python train.py --encoder_arch="quartznet" --tokenizer="word" --encoder_norm="batchnorm" --text_encoder_parallel_block=false --beta1=0.9 --shampoo_beta=0.99 --steps=7500
Rows from block 2 of the text encoder, named by matrix and row number. Rows with one number belong to one attention dimension. Each number is 200 + 20 x the weight over the matrix's rms, rounded and kept within 0 to 999. All counts start at 0.
# v: attention query, key and value (stacked) (text_encoder.blocks.2.attn.qkv.weight, 720x256, the v third), inputs 0-85
# proj: attention output (text_encoder.blocks.2.attn.proj.weight, 256x240, transposed), outputs 0-85
v.185,195,231,159,205,194,176,197,200,221,185,212,229,174,193,200,176,230,193,196,197,192,215,205,192,212,233,197,226,215,215,191,218,176,219,213,168,172,201,198,186,193,189,196,194,206,197,201,176,160,219,181,211,211,212,173,208,231,212,197,179,194,208,139,170,193,184,229,201,241,199,203,195,192,187,197,211,227,197,212,209,167,176,194,225,228,201
proj.185,209,209,201,210,207,208,194,198,198,185,163,189,256,220,217,207,167,202,219,218,222,224,202,207,228,218,204,204,198,164,194,227,244,212,217,196,193,189,181,243,201,191,242,217,215,228,197,234,256,174,185,218,213,185,215,208,200,184,172,211,201,204,193,186,182,227,198,228,203,216,195,223,215,187,160,200,176,200,218,194,227,210,205,223,168,200
v.186,220,213,151,224,219,229,195,172,190,175,222,191,206,196,183,176,228,207,211,211,167,181,228,191,200,205,189,202,212,180,190,183,207,183,206,202,167,210,199,186,185,160,196,183,205,180,159,189,205,167,197,203,194,167,225,210,196,208,174,189,197,205,177,176,199,203,218,184,178,221,183,220,214,218,187,179,186,192,177,187,200,196,199,213,222,193
proj.186,180,203,197,187,151,215,186,227,227,195,197,211,193,200,203,203,192,205,207,190,200,216,163,219,184,183,231,204,186,205,206,205,192,191,220,191,194,219,199,205,209,234,225,208,187,229,228,195,205,218,161,204,216,205,171,232,224,192,187,233,207,212,204,218,173,188,217,206,187,201,227,200,169,169,198,195,202,200,208,191,178,236,232,206,190,203
v.187,192,204,180,180,218,189,200,213,219,195,158,173,193,204,212,199,156,212,225,208,214,159,198,204,194,194,215,185,186,203,205,186,238,222,221,239,191,204,186,191,177,225,202,209,182,192,178,181,193,189,208,215,182,208,157,184,221,217,206,215,222,189,188,209,182,227,210,198,179,207,180,224,209,205,209,214,183,197,203,196,209,208,184,187,188,210
proj.187,212,201,203,197,183,212,183,180,241,214,242,217,203,177,180,190,212,197,192,207,205,219,206,211,187,197,175,184,200,205,202,211,195,183,185,172,196,209,211,218,197,202,220,188,224,193,227,235,168,186,187,184,199,170,175,220,189,158,177,194,183,187,190,208,203,199,196,205,196,186,202,175,208,205,196,163,219,201,198,194,170,198,189,193,210,201
v.188,226,225,218,206,215,207,190,205,213,220,178,203,185,172,238,193,198,175,189,188,182,170,219,218,193,168,206,186,168,213,198,179,200,203,197,204,174,213,195,213,212,214,203,197,191,177,201,173,187,223,212,162,200,217,251,215,221,195,164,229,214,170,238,167,169,185,179,165,149,205,195,214,212,224,221,212,197,215,194,196,207,190,185,196,163,190
proj.188,188,160,181,206,179,209,205,190,213,181,222,200,205,229,182,220,192,215,201,207,193,206,215,163,155,241,208,161,214,208,204,204,221,189,193,189,171,186,224,172,184,186,212,176,190,208,190,234,155,157,184,214,221,174,180,190,201,223,221,185,214,210,211,199,201,227,209,224,220,213,200,187,215,207,204,170,221,200,176,209,218,218,181,228,215,217
v.189,183,206,201,232,235,185,210,211,208,208,195,196,189,185,227,197,178,181,170,187,209,174,172,205,213,159,157,199,196,190,189,187,220,199,188,199,200,196,216,190,182,193,172,212,199,196,209,190,245,176,183,173,175,206,217,192,188,209,205,210,204,174,210,209,169,197,190,204,206,235,197,211,167,214,198,188,191,199,201,138,180,213,197,214,185,186
proj.189,189,189,205,166,196,205,209,181,213,181,227,216,196,198,184,176,235,198,219,191,190,229,209,215,195,217,230,185,215,198,217,189,175,198,238,196,205,207,175,199,217,209,200,199,198,191,188,194,177,227,211,198,230,184,202,218,211,212,219,197,205,207,188,184,231,191,175,204,197,155,207,192,195,206,197,222,228,190,197,229,231,193,186,188,255,194
v.190,204,233,200,181,235,217,186,233,169,183,191,198,186,186,182,220,213,201,214,209,178,232,225,202,188,224,243,196,199,199,220,196,181,179,178,170,211,202,180,241,175,199,184,192,217,203,155,218,203,206,182,213,170,209,206,194,192,177,193,219,180,232,219,218,193,197,221,197,184,203,203,206,213,182,185,215,198,201,226,224,225,200,184,215,186,183
proj.190,221,202,213,215,176,177,197,193,196,210,232,226,217,204,197,189,193,207,214,190,226,165,200,217,188,227,189,166,220,216,167,207,221,192,196,221,162,192,215,163,244,193,189,178,190,225,226,218,209,172,224,194,238,196,189,212,234,226,176,197,189,210,180,159,231,214,214,197,182,190,197,202,207,193,196,206,209,187,222,196,191,233,200,191,191,194
v.191,171,170,241,180,212,176,190,215,202,150,172,182,178,192,196,232,215,174,168,213,206,164,201,180,186,170,204,207,178,197,200,224,239,209,188,203,182,206,205,196,197,186,231,225,191,202,200,189,194,188,212,167,151,183,197,205,174,172,198,208,197,208,198,187,172,241,223,207,216,216,202,207,233,194,191,210,193,221,199,172,175,184,179,179,207,166
proj.191,192,229,169,203,185,213,215,199,193,212,187,213,205,168,227,166,164,195,201,170,220,172,179,197,189,239,168,149,205,175,205,174,228,199,200,214,218,217,212,209,180,211,183,160,217,204,190,239,222,166,141,210,239,199,178,204,196,199,176,192,207,176,198,214,218,175,212,190,165,192,208,197,179,210,242,190,191,214,213,204,209,189,227,189,225,207
v.192,211,227,230,195,238,169,220,207,193,197,198,184,214,201,215,225,214,167,173,188,183,219,174,201,181,204,202,187,182,200,215,204,158,203,226,218,189,206,188,165,193,194,211,183,220,216,193,193,183,202,209,203,228,164,201,208,210,183,210,168,190,224,212,204,175,180,182,172,179,199,224,225,210,190,221,197,201,206,189,213,199,199,193,169,180,240
proj.192,185,188,195,177,181,183,213,206,212,184,205,215,207,197,180,203,188,222,201,189,195,182,201,180,208,203,179,193,208,194,175,186,206,180,168,183,220,193,214,221,226,235,227,207,193,195,203,214,247,194,181,216,212,213,192,204,154,195,203,230,161,165,212,206,217,210,234,214,171,188,156,180,234,179,193,218,186,179,177,201,241,222,197,223,198,195
v.193,188,173,178,231,205,192,184,218,168,195,224,198,211,239,174,182,179,180,206,203,188,208,182,226,187,177,210,219,171,197,171,229,172,189,200,196,207,224,221,194,165,179,195,200,200,159,180,223,220,186,181,214,248,193,196,158,198,193,209,215,228,204,166,215,203,163,214,216,197,212,229,198,219,157,157,161,199,195,208,177,161,202,160,161,229,213
proj.193,194,240,213,196,196,211,187,189,201,203,174,202,196,162,194,205,190,204,208,174,188,204,224,201,220,220,210,194,230,227,238,192,214,214,224,208,191,186,149,221,235,183,210,222,204,211,221,188,211,217,191,202,190,223,233,237,212,236,193,202,169,223,239,211,180,209,200,203,188,187,166,211,195,214,225,199,221,220,215,201,238,189,220,198,181,160
v.194,192,197,217,245,224,180,217,194,210,163,210,244,185,209,211,185,178,189,165,187,217,210,162,224,170,197,218,199,201,170,218,208,198,183,194,225,228,213,208,219,203,217,197,220,201,207,188,170,226,201,234,191,182,206,186,232,205,204,225,191,159,187,221,173,224,191,213,207,207,223,212,190,188,148,205,208,201,174,218,217,207,189,240,224,205,184
proj.194,208,212,193,204,186,185,200,241,181,212,171,171,219,233,195,205,202,179,223,223,211,192,210,191,202,177,199,195,199,220,185,226,224,210,198,196,174,197,193,194,174,180,188,211,225,206,193,241,152,213,187,230,213,219,197,187,180,187,179,175,183,201,187,203,179,215,189,201,179,181,174,161,207,223,204,220,189,205,189,181,196,183,173,181,187,231
v.195,216,196,223,216,202,221,208,218,194,181,195,174,220,203,180,195,212,156,165,174,203,197,187,184,199,213,177,220,234,203,177,156,202,231,209,208,221,160,218,199,204,205,191,207,205,218,197,198,180,220,227,192,226,186,186,196,169,215,196,195,176,203,233,186,184,203,210,201,161,192,196,218,244,185,227,187,179,190,242,220,222,193,232,184,204,174
proj.195,149,195,206,224,198,165,218,189,189,213,203,202,194,212,220,184,176,234,225,215,225,213,183,151,200,172,174,144,170,201,224,246,228,154,202,188,192,184,201,185,170,201,222,218,162,171,170,212,215,187,169,181,194,198,216,179,216,179,186,181,211,174,169,178,213,186,213,209,203,191,187,188,194,197,158,240,227,192,137,186,177,214,202,181,218,227
v.196,161,196,239,217,209,190,174,184,198,227,215,195,238,180,195,192,231,217,189,199,222,208,188,210,177,194,170,163,225,184,229,257,194,214,166,210,196,192,222,213,179,201,195,206,216,189,229,187,212,198,184,186,234,208,209,184,218,228,183,205,205,240,193,207,227,197,218,219,212,217,236,214,213,210,209,227,230,245,163,191,193,225,181,191,189,197
proj.196,214,217,190,190,215,212,225,218,210,199,192,203,149,192,220,228,171,189,212,190,168,209,232,176,191,215,238,211,193,217,176,178,175,196,213,254,210,199,181,184,208,195,222,166,196,211,200,213,184,222,220,222,183,199,161,217,180,191,210,198,197,199,215,229,193,191,207,182,188,203,174,199,201,178,204,188,175,178,222,177,228,185,217,227,199,224
v.197,164,182,179,179,192,195,185,175,206,201,229,212,225,184,203,188,233,183,204,222,194,203,217,200,178,162,195,199,188,210,218,219,210,182,186,223,198,231,179,189,169,214,167,163,191,163,170,190,208,171,166,206,220,208,197,209,191,248,172,181,209,196,176,173,193,200,192,179,160,174,174,197,194,194,228,225,140,170,181,238,201,205,207,225,203,230
proj.197,258,200,207,227,211,193,216,189,183,199,218,186,205,212,194,221,195,209,213,194,188,240,183,167,173,267,194,177,223,196,186,182,195,211,187,237,196,153,212,220,206,214,202,242,178,274,207,246,217,246,189,229,169,194,207,199,186,193,224,199,191,206,224,206,207,206,184,222,193,228,232,171,183,178,201,202,231,234,244,193,193,216,203,180,165,159
v.198,204,198,179,203,225,195,203,181,216,212,209,232,192,219,179,222,233,193,165,178,204,181,178,177,173,182,205,223,213,199,206,168,203,194,195,207,197,196,216,191,164,231,221,208,180,180,222,237,217,196,191,187,203,182,210,206,223,190,216,166,146,199,224,217,202,204,205,216,202,199,217,178,217,214,200,184,235,212,198,206,224,204,189,187,188,175
proj.198,219,213,180,185,192,191,193,195,176,200,167,180,214,204,201,212,186,237,224,211,206,188,217,201,216,207,224,199,194,209,200,209,179,185,186,179,178,225,194,190,207,205,209,190,223,199,174,188,209,196,200,225,195,187,227,200,167,196,216,226,199,218,225,230,199,204,217,178,197,171,209,219,203,190,160,215,199,211,202,208,190,175,205,202,211,198
v.199,209,216,227,198,196,193,197,189,188,195,249,204,211,207,186,180,204,191,172,197,172,214,190,207,201,176,213,202,216,210,179,182,209,214,212,205,185,159,188,185,163,186,203,195,182,260,206,149,196,200,195,228,207,235,178,173,184,211,195,185,170,173,211,207,219,198,175,212,180,182,189,178,193,215,203,218,203,224,171,231,211,191,205,183,179,191
proj.199,171,217,177,192,209,196,203,206,195,180,194,201,201,201,226,203,204,229,197,203,224,198,153,188,200,206,162,164,186,229,189,216,194,204,173,212,195,185,193,188,226,206,216,186,185,171,194,209,182,202,210,163,176,195,229,210,156,192,221,189,201,247,180,196,197,207,222,212,224,193,206,206,200,204,212,187,212,165,179,158,207,204,200,227,191,199
v.200,198,173,158,240,180,205,187,196,217,202,178,187,214,215,195,195,223,200,182,212,203,244,216,180,213,209,178,217,184,175,161,188,194,184,195,215,183,241,158,186,189,199,195,192,208,207,185,223,187,189,181,223,216,172,230,194,181,206,195,187,204,209,193,194,186,194,220,248,182,210,206,215,194,214,221,181,204,215,187,210,211,194,228,196,188,221
proj.200,199,164,227,154,180,218,193,185,195,227,223,221,183,184,206,196,184,218,197,193,175,197,225,197,170,213,212,184,216,217,207,212,198,195,220,187,215,182,247,201,170,202,209,203,228,206,227,190,207,235,189,193,217,210,175,207,227,219,214,196,210,178,187,201,180,204,180,169,229,183,219,188,204,178,209,186,189,182,210,184,205,219,187,222,226,186
v.201,181,194,212,224,195,230,232,173,212,212,189,212,176,178,211,159,158,226,211,179,165,198,208,216,236,197,165,215,193,184,196,193,212,170,192,170,194,234,204,179,207,197,186,179,209,196,224,186,210,206,187,181,197,205,225,207,205,197,181,186,201,287,233,161,229,218,191,178,177,241,207,156,177,197,213,215,199,224,215,186,214,172,203,213,185,223
proj.201,182,205,183,183,194,187,214,215,205,207,209,194,196,223,225,214,230,170,196,181,208,188,214,231,147,195,183,209,207,237,233,194,169,170,195,214,201,194,186,232,207,203,202,202,189,182,224,209,214,217,189,166,196,191,180,207,182,204,230,198,211,163,150,220,193,191,191,242,201,181,208,250,198,218,178,172,188,211,201,217,148,222,234,195,256,187
v.202,182,200,182,135,216,195,220,213,196,182,172,219,196,211,233,215,214,213,227,219,197,227,211,185,187,172,202,168,192,211,206,210,203,176,163,195,220,221,224,246,225,220,201,222,220,212,214,213,209,219,209,221,184,196,192,180,206,202,188,167,199,214,234,221,179,198,174,181,193,167,192,224,181,190,214,165,194,232,183,172,171,187,189,183,190,182
proj.202,214,202,208,228,175,191,219,182,190,180,244,206,213,198,180,203,200,190,223,190,205,197,186,218,174,230,207,220,184,201,208,203,220,211,213,204,184,199,176,182,186,192,190,218,174,205,184,214,198,199,175,186,215,179,212,202,206,211,194,212,191,182,181,214,205,209,177,215,209,218,207,175,225,211,148,220,207,181,217,244,184,206,213,183,215,206
v.203,194,191,184,203,165,222,206,191,221,195,170,213,190,262,214,226,208,153,144,253,220,229,262,155,192,205,187,233,179,205,183,202,232,173,216,172,209,232,176,222,197,198,214,212,233,198,174,185,225,203,210,210,263,167,203,200,226,185,163,212,184,180,227,157,155,200,200,248,199,200,164,160,202,136,195,174,161,229,212,239,162,197,178,212,212,228
proj.203,196,183,200,197,204,171,154,168,178,183,189,183,186,140,165,187,189,213,257,163,171,217,191,238,149,185,192,140,239,177,203,214,150,168,199,215,170,171,207,183,206,242,196,224,202,216,217,216,190,223,186,218,181,194,192,215,172,251,192,203,214,220,174,187,193,197,180,223,229,197,255,232,232,218,230,218,199,189,195,159,259,224,181,161,212,166
v.204,226,210,193,176,192,217,197,193,224,188,225,205,198,200,203,193,167,185,194,201,216,190,205,189,181,144,225,209,192,253,221,197,171,192,187,221,226,211,200,170,210,197,186,185,226,221,216,197,196,221,225,170,222,227,162,167,224,156,243,201,194,161,206,212,182,215,189,204,197,232,185,188,228,181,175,242,187,184,213,155,199,197,245,216,198,177
proj.204,189,199,230,206,214,157,203,235,161,194,191,165,227,183,232,205,215,224,182,218,206,198,192,234,217,228,185,193,178,181,173,200,200,171,203,211,190,211,171,185,210,176,192,189,195,186,215,188,214,154,214,203,198,177,196,235,210,215,155,190,200,243,230,206,199,208,186,175,209,175,203,225,169,207,201,141,216,211,174,257,191,194,212,204,195,208
v.205,238,203,199,198,193,211,188,194,230,196,212,189,172,209,203,223,200,231,192,218,211,182,223,180,212,216,198,179,222,186,189,205,196,200,244,230,209,181,233,197,200,182,213,181,208,181,187,186,187,235,183,216,187,173,192,233,186,179,186,218,188,173,215,227,182,188,209,190,214,217,221,182,230,187,188,210,218,191,205,147,159,244,173,230,184,194
proj.205,190,212,206,201,181,205,207,214,175,200,168,189,209,197,214,187,197,161,205,180,207,198,194,213,195,171,199,218,207,176,186,190,158,195,167,170,183,218,183,179,215,211,188,215,224,214,204,211,227,175,219,222,176,205,184,177,219,216,191,209,239,204,185,189,222,218,207,225,187,217,191,239,194,172,198,200,189,208,206,196,246,177,216,184,196,195
v.206,217,167,163,208,214,174,208,183,191,175,207,215,226,177,218,242,221,224,216,201,216,214,196,222,174,207,166,184,214,208,190,200,201,203,210,195,169,191,231,238,230,197,203,181,221,192,197,225,187,204,206,188,220,193,196,185,176,197,198,197,226,188,223,208,224,195,204,183,226,223,208,211,243,220,158,222,221,190,197,195,205,178,184,167,167,196
proj.206,193,235,163,180,194,201,210,212,192,199,199,175,200,202,199,180,179,200,204,186,187,204,213,192,190,156,225,192,189,196,236,215,181,171,183,154,221,167,179,191,189,226,215,228,184,184,197,163,193,168,192,219,201,191,215,213,207,225,210,213,180,223,204,196,203,196,178,174,199,180,182,168,178,181,218,195,205,216,215,191,220,203,187,221,207,201
v.207,199,145,203,180,230,185,198,205,206,188,174,208,215,248,196,217,196,180,186,188,208,196,196,199,199,192,217,186,173,197,209,177,218,191,185,180,226,214,183,165,182,187,202,200,203,201,190,219,204,176,217,217,216,164,200,186,192,196,214,210,203,212,188,185,186,222,197,211,182,232,226,201,198,224,192,171,203,236,196,206,197,197,199,170,214,189
proj.207,197,234,183,205,175,188,189,177,187,197,187,218,183,209,217,197,188,235,200,226,198,207,216,205,233,196,201,187,201,198,199,198,176,178,200,201,194,193,216,226,213,220,221,197,196,194,185,201,188,194,179,183,186,236,189,196,227,209,179,197,197,175,214,202,193,179,219,190,222,191,187,213,202,189,210,235,205,174,186,213,203,212,203,217,188,211
v.208,204,216,177,249,207,194,180,200,217,209,181,172,218,233,220,198,223,198,185,192,160,236,179,168,197,234,197,218,246,206,156,211,238,165,200,194,188,170,195,227,201,171,170,219,226,193,201,219,150,201,223,223,194,156,192,203,203,221,212,203,223,192,193,220,225,190,206,212,146,231,191,199,222,195,202,203,220,158,210,187,213,203,215,194,160,185
proj.208,178,187,208,187,182,241,225,212,199,210,209,223,137,175,215,207,189,215,204,231,208,219,229,176,195,213,200,184,178,231,193,204,198,211,179,223,202,239,212,148,199,228,225,198,195,189,195,166,222,228,183,203,228,238,217,158,237,210,183,211,215,221,207,210,193,200,203,197,234,184,211,201,186,175,202,187,181,197,162,179,205,191,207,213,211,247
v.209,214,187,218,219,175,181,173,198,228,187,213,232,181,199,202,197,179,194,187,191,239,218,179,233,228,194,173,184,164,197,201,198,180,191,176,215,172,174,205,187,215,206,213,187,199,207,206,211,208,226,215,192,200,212,190,230,191,238,202,235,205,207,179,213,216,207,168,218,206,235,233,182,167,218,200,214,191,212,215,175,203,205,209,169,201,175
proj.209,211,182,205,192,174,208,224,192,173,192,200,150,249,205,180,196,209,200,186,209,187,187,186,204,200,168,194,195,198,188,189,207,195,176,218,182,185,213,183,194,180,185,216,199,207,233,179,213,213,193,215,218,170,209,199,207,187,195,191,156,180,210,222,181,212,172,203,206,198,184,176,203,217,198,214,202,209,186,210,225,182,199,166,197,187,193
v.210,198,207,187,200,174,191,190,159,196,239,235,208,186,194,204,204,166,214,214,209,207,193,228,209,185,232,215,169,160,190,229,177,172,194,211,216,195,212,209,177,223,219,198,204,196,204,151,195,185,207,205,218,205,192,190,193,217,214,196,167,183,181,172,179,192,189,172,226,187,227,201,226,211,212,165,213,199,219,182,205,203,179,193,220,205,196
proj.210,206,174,198,190,200,179,196,214,190,191,156,193,228,201,199,233,210,187,196,189,228,196,146,200,198,187,174,205,212,198,211,209,202,190,198,198,205,167,202,185,208,183,192,168,223,234,234,204,230,182,198,200,220,212,211,211,183,207,211,208,201,207,228,198,202,221,214,191,210,198,221,184,182,201,224,189,195,196,234,202,182,227,213,172,206,213
v.211,186,227,185,202,195,186,190,202,213,189,173,204,195,203,182,193,176,228,165,215,201,204,214,200,207,211,223,213,178,188,218,215,170,201,224,208,202,202,219,197,197,178,203,205,216,188,191,208,224,184,186,188,155,202,204,168,221,173,193,194,191,178,225,209,204,203,187,209,203,238,219,139,213,197,206,216,191,164,195,142,189,221,208,209,191,190
proj.211,200,179,232,206,180,215,222,201,180,197,225,190,200,207,204,224,229,179,197,211,212,172,166,220,219,207,199,175,216,218,201,204,215,203,188,206,179,206,170,230,238,192,178,220,191,201,197,191,176,216,210,192,232,184,209,210,207,229,232,173,194,217,209,179,214,211,200,195,167,180,177,265,196,183,190,214,218,224,219,263,190,203,207,194,230,238
v.212,216,170,212,202,219,199,185,200,197,200,188,184,169,164,175,198,192,217,210,225,247,234,223,215,198,186,199,200,202,170,210,228,231,226,197,176,200,233,211,201,178,187,167,184,213,213,206,204,225,175,196,251,200,204,200,156,220,188,200,232,195,200,219,194,214,206,223,191,189,229,199,169,162,185,186,224,176,178,210,186,183,161,191,197,207,198
proj.212,203,199,174,160,207,192,238,194,176,172,211,184,221,215,197,201,199,167,225,190,146,210,221,175,196,207,171,204,220,201,201,185,169,191,208,240,200,213,160,212,203,218,203,197,176,226,202,213,181,226,191,156,169,176,214,242,203,217,205,190,218,224,189,217,204,193,157,176,201,181,228,207,202,220,215,186,210,199,216,234,183,213,211,163,221,200
v.213,173,170,218,208,199,191,223,224,186,234,168,213,231,201,219,218,203,212,240,225,207,206,195,193,201,178,223,198,179,208,217,187,221,188,173,160,220,182,217,202,170,226,214,208,223,214,183,223,209,235,204,230,235,197,201,189,204,237,202,165,201,213,205,199,225,200,217,223,234,229,188,235,211,203,212,199,214,252,193,245,197,224,178,166,213,207
proj.213,231,213,180,163,157,177,204,204,219,157,229,205,190,195,189,226,217,217,171,181,194,198,220,209,182,227,181,219,221,196,206,158,172,195,241,200,197,160,196,194,222,211,210,213,164,190,225,162,220,183,171,183,190,207,201,205,188,191,189,218,184,198,215,176,199,203,197,221,201,218,198,153,220,179,186,213,221,180,229,155,228,188,218,203,182,174
v.214,164,236,218,187,158,208,236,198,241,197,188,201,168,188,213,187,229,213,220,190,195,207,223,214,185,211,174,177,170,178,196,186,166,186,173,181,196,229,228,246,227,209,225,198,220,196,189,195,217,192,172,191,194,231,166,250,214,197,142,206,168,202,211,192,178,174,221,177,209,210,220,162,207,249,206,188,218,206,224,183,172,201,230,196,204,209
proj.214,242,165,186,202,208,201,166,213,196,204,182,232,199,197,199,227,181,176,199,184,209,198,211,202,157,190,237,241,229,198,193,213,251,196,213,217,203,213,187,187,178,229,174,214,201,176,192,173,178,202,243,191,195,166,195,184,210,200,221,196,200,179,170,201,178,220,206,195,231,207,216,232,209,181,213,226,198,194,214,217,218,200,170,193,221,207
v.215,201,189,219,201,201,192,189,217,198,213,223,175,204,184,243,222,167,227,200,209,208,204,212,179,169,247,227,218,207,169,195,188,231,186,178,196,222,213,224,220,197,199,187,223,197,221,197,192,193,189,183,202,193,198,184,189,172,180,178,210,194,202,225,172,195,182,203,195,181,184,217,185,186,211,187,215,204,218,225,209,196,156,207,195,215,150
proj.215,198,211,197,190,221,184,184,181,173,198,209,181,179,209,172,212,234,191,183,174,169,212,202,216,202,193,174,220,196,212,231,209,178,219,208,195,187,196,215,184,190,238,215,142,184,165,187,182,213,209,216,210,206,201,235,199,202,204,216,211,202,226,229,228,179,183,218,207,241,197,244,206,222,204,214,189,205,187,175,167,212,210,198,221,196,239
v.216,212,230,205,225,137,200,222,185,205,201,158,187,206,189,190,181,204,209,185,197,149,182,227,205,225,201,177,193,176,204,208,175,159,187,196,160,188,172,160,167,220,196,216,194,194,202,201,220,204,213,177,189,219,204,210,200,189,193,205,172,205,165,191,220,185,198,224,187,210,218,185,194,173,207,192,192,197,173,217,180,179,200,211,189,193,195
proj.216,182,163,165,164,221,205,174,216,194,196,179,199,162,215,198,224,188,189,194,174,211,192,186,218,185,189,238,186,248,216,189,187,205,211,190,237,202,208,237,210,191,184,198,221,207,202,204,188,217,188,232,183,169,198,178,217,198,204,199,214,189,202,196,187,210,185,158,229,191,184,222,197,226,196,206,164,190,211,172,206,208,206,163,203,210,205
v.217,217,184,200,182,187,197,180,224,192,208,237,188,222,181,184,220,214,212,195,207,236,193,220,177,182,198,231,172,189,193,189,214,243,206,252,206,168,177,220,169,183,195,231,195,159,157,181,187,215,201,227,174,219,192,169,206,230,206,154,235,216,201,199,193,197,200,197,168,212,232,158,190,251,208,169,220,231,159,229,187,209,216,207,234,233,178
proj.217,202,236,202,222,247,192,207,177,184,207,178,192,210,208,187,182,179,171,210,210,207,218,177,225,210,171,173,206,189,197,177,215,173,180,180,194,205,193,199,189,217,170,163,185,241,236,206,182,187,179,214,237,158,208,216,202,166,211,214,182,218,224,217,228,169,198,219,190,203,194,209,199,167,178,228,231,205,236,217,184,184,182,204,182,179,147
v.218,196,208,216,155,177,203,196,166,211,236,179,244,211,189,259,190,222,206,189,217,171,211,206,172,183,197,179,178,154,184,228,214,207,176,211,218,194,226,224,237,186,197,225,172,215,199,211,191,194,201,197,184,210,168,201,202,197,175,207,211,219,184,227,216,217,180,187,205,169,210,189,193,230,220,194,184,216,178,173,216,235,204,175,193,222,208
proj.218,203,192,181,243,163,186,206,211,226,198,184,184,216,237,177,220,134,187,210,174,192,198,189,226,208,202,207,219,236,218,178,213,187,161,224,187,186,187,206,162,226,204,205,194,193,188,172,163,244,204,217,195,230,217,182,190,228,219,205,184,228,180,196,207,188,258,216,191,217,192,208,217,169,173,196,204,198,221,241,158,179,186,214,217,207,246
v.219,224,211,210,176,223,180,162,212,181,185,191,190,178,243,210,188,200,211,226,192,168,174,216,188,164,200,194,222,205,213,192,218,229,230,213,186,190,192,210,156,196,168,179,175,219,162,192,204,179,183,228,228,160,211,191,193,195,177,193,205,190,222,194,208,203,188,206,177,209,203,192,185,186,191,238,209,185,214,210,206,196,189,194,174,194,157
proj.219,157,172,174,219,182,236,225,171,208,205,175,222,200,209,186,199,227,193,210,211,203,195,188,207,249,204,199,200,219,172,210,166,187,183,197,238,198,209,201,245,211,225,198,194,175,221,208,201,234,205,198,170,222,222,223,189,201,208,224,215,223,206,195,218,229,229,213,231,189,207,189,219,199,212,165,205,196,177,190,200,199,190,174,209,200,247
v.220,201,217,169,197,150,236,193,202,200,207,187,210,165,234,172,235,202,217,187,182,213,214,201,227,215,183,219,190,173,207,209,212,171,215,173,194,178,171,201,179,211,225,185,160,188,169,187,230,195,174,183,221,228,165,175,219,193,205,205,195,154,185,158,207,217,163,219,212,183,188,200,221,202,191,162,143,164,161,181,213,191,243,188,197,215,176
proj.220,212,170,187,186,225,162,193,184,206,206,193,229,221,170,201,189,171,170,242,196,200,217,192,194,193,199,200,208,209,203,190,179,192,174,218,193,201,205,200,212,201,182,195,239,205,210,205,203,224,198,201,198,168,224,189,189,215,213,198,219,202,213,221,210,177,205,181,198,210,200,185,185,209,201,225,232,237,225,228,184,200,156,180,182,174,199
v.221,200,207,190,210,221,201,164,187,179,201,210,210,168,186,186,227,214,204,205,201,215,215,198,220,172,204,171,209,193,161,200,214,202,166,215,200,197,205,171,229,187,224,211,182,190,186,214,226,185,189,188,236,206,174,201,225,176,210,180,159,201,197,195,192,167,192,237,186,222,230,233,198,208,195,226,163,199,200,225,237,208,194,180,174,211,194
proj.221,203,187,190,191,217,181,235,186,215,218,175,198,215,213,187,187,210,198,237,178,210,204,240,168,224,195,207,158,215,202,191,175,160,233,221,188,188,169,205,179,195,183,215,216,211,209,216,209,213,211,189,176,214,206,195,187,190,207,193,237,208,195,239,190,190,186,210,234,179,173,174,200,193,182,179,232,191,217,210,179,238,222,191,220,223,185
v.222,198,163,202,218,198,185,240,208,170,201,196,222,215,243,197,197,175,196,216,208,210,169,171,235,205,184,171,193,204,194,218,155,190,228,213,209,229,224,178,199,237,211,229,193,180,219,182,212,201,191,192,219,184,202,216,201,203,213,161,191,193,209,182,206,198,232,208,191,187,215,207,209,200,214,187,176,157,191,221,272,202,192,194,188,196,216
proj.222,176,243,194,201,233,217,196,186,215,178,191,191,199,176,190,185,214,197,195,204,199,223,239,189,191,211,218,190,217,216,212,222,234,183,228,165,185,185,223,205,185,184,196,232,208,194,183,219,190,211,187,200,237,197,194,230,197,170,219,202,216,232,215,176,182,190,191,196,193,184,198,178,206,212,214,234,225,175,169,172,195,245,200,225,196,215
v.223,213,204,194,215,168,212,186,192,200,173,205,177,188,182,182,220,179,212,165,229,226,164,193,203,169,207,210,174,196,230,181,214,215,214,220,238,176,152,191,149,201,199,195,246,213,229,204,164,219,166,214,204,207,179,203,215,200,184,202,236,181,210,217,194,230,181,223,202,209,181,192,193,232,149,174,225,197,223,190,167,179,218,197,214,220,230
proj.223,186,199,211,216,203,197,198,203,198,215,193,179,188,185,228,182,205,192,187,187,189,204,230,212,229,174,192,212,203,174,212,194,187,165,189,186,213,208,220,211,189,180,197,161,216,172,201,217,191,214,228,210,174,196,196,209,186,200,192,178,190,209,162,194,182,195,180,213,190,196,183,183,179,228,245,197,183,189,184,207,203,200,181,173,154,148
v.224,178,209,187,183,243,195,195,191,181,191,216,198,206,194,200,216,183,229,226,199,218,196,194,194,146,205,226,211,173,223,205,189,176,182,214,156,195,190,207,206,219,188,235,237,230,199,224,189,206,190,182,165,191,249,214,174,193,218,218,189,216,200,210,197,218,204,178,217,178,188,169,168,163,153,200,192,175,199,202,202,204,206,190,238,206,198
proj.224,219,220,205,188,161,194,195,212,186,199,201,204,191,220,194,225,221,164,195,203,181,211,213,239,225,187,184,210,234,181,216,212,217,191,221,204,191,221,166,200,183,170,192,168,175,171,177,228,216,209,217,202,228,169,208,225,205,158,208,190,183,194,203,230,210,217,173,198,188,195,208,200,190,241,201,225,208,197,219,207,178,151,203,163,196,232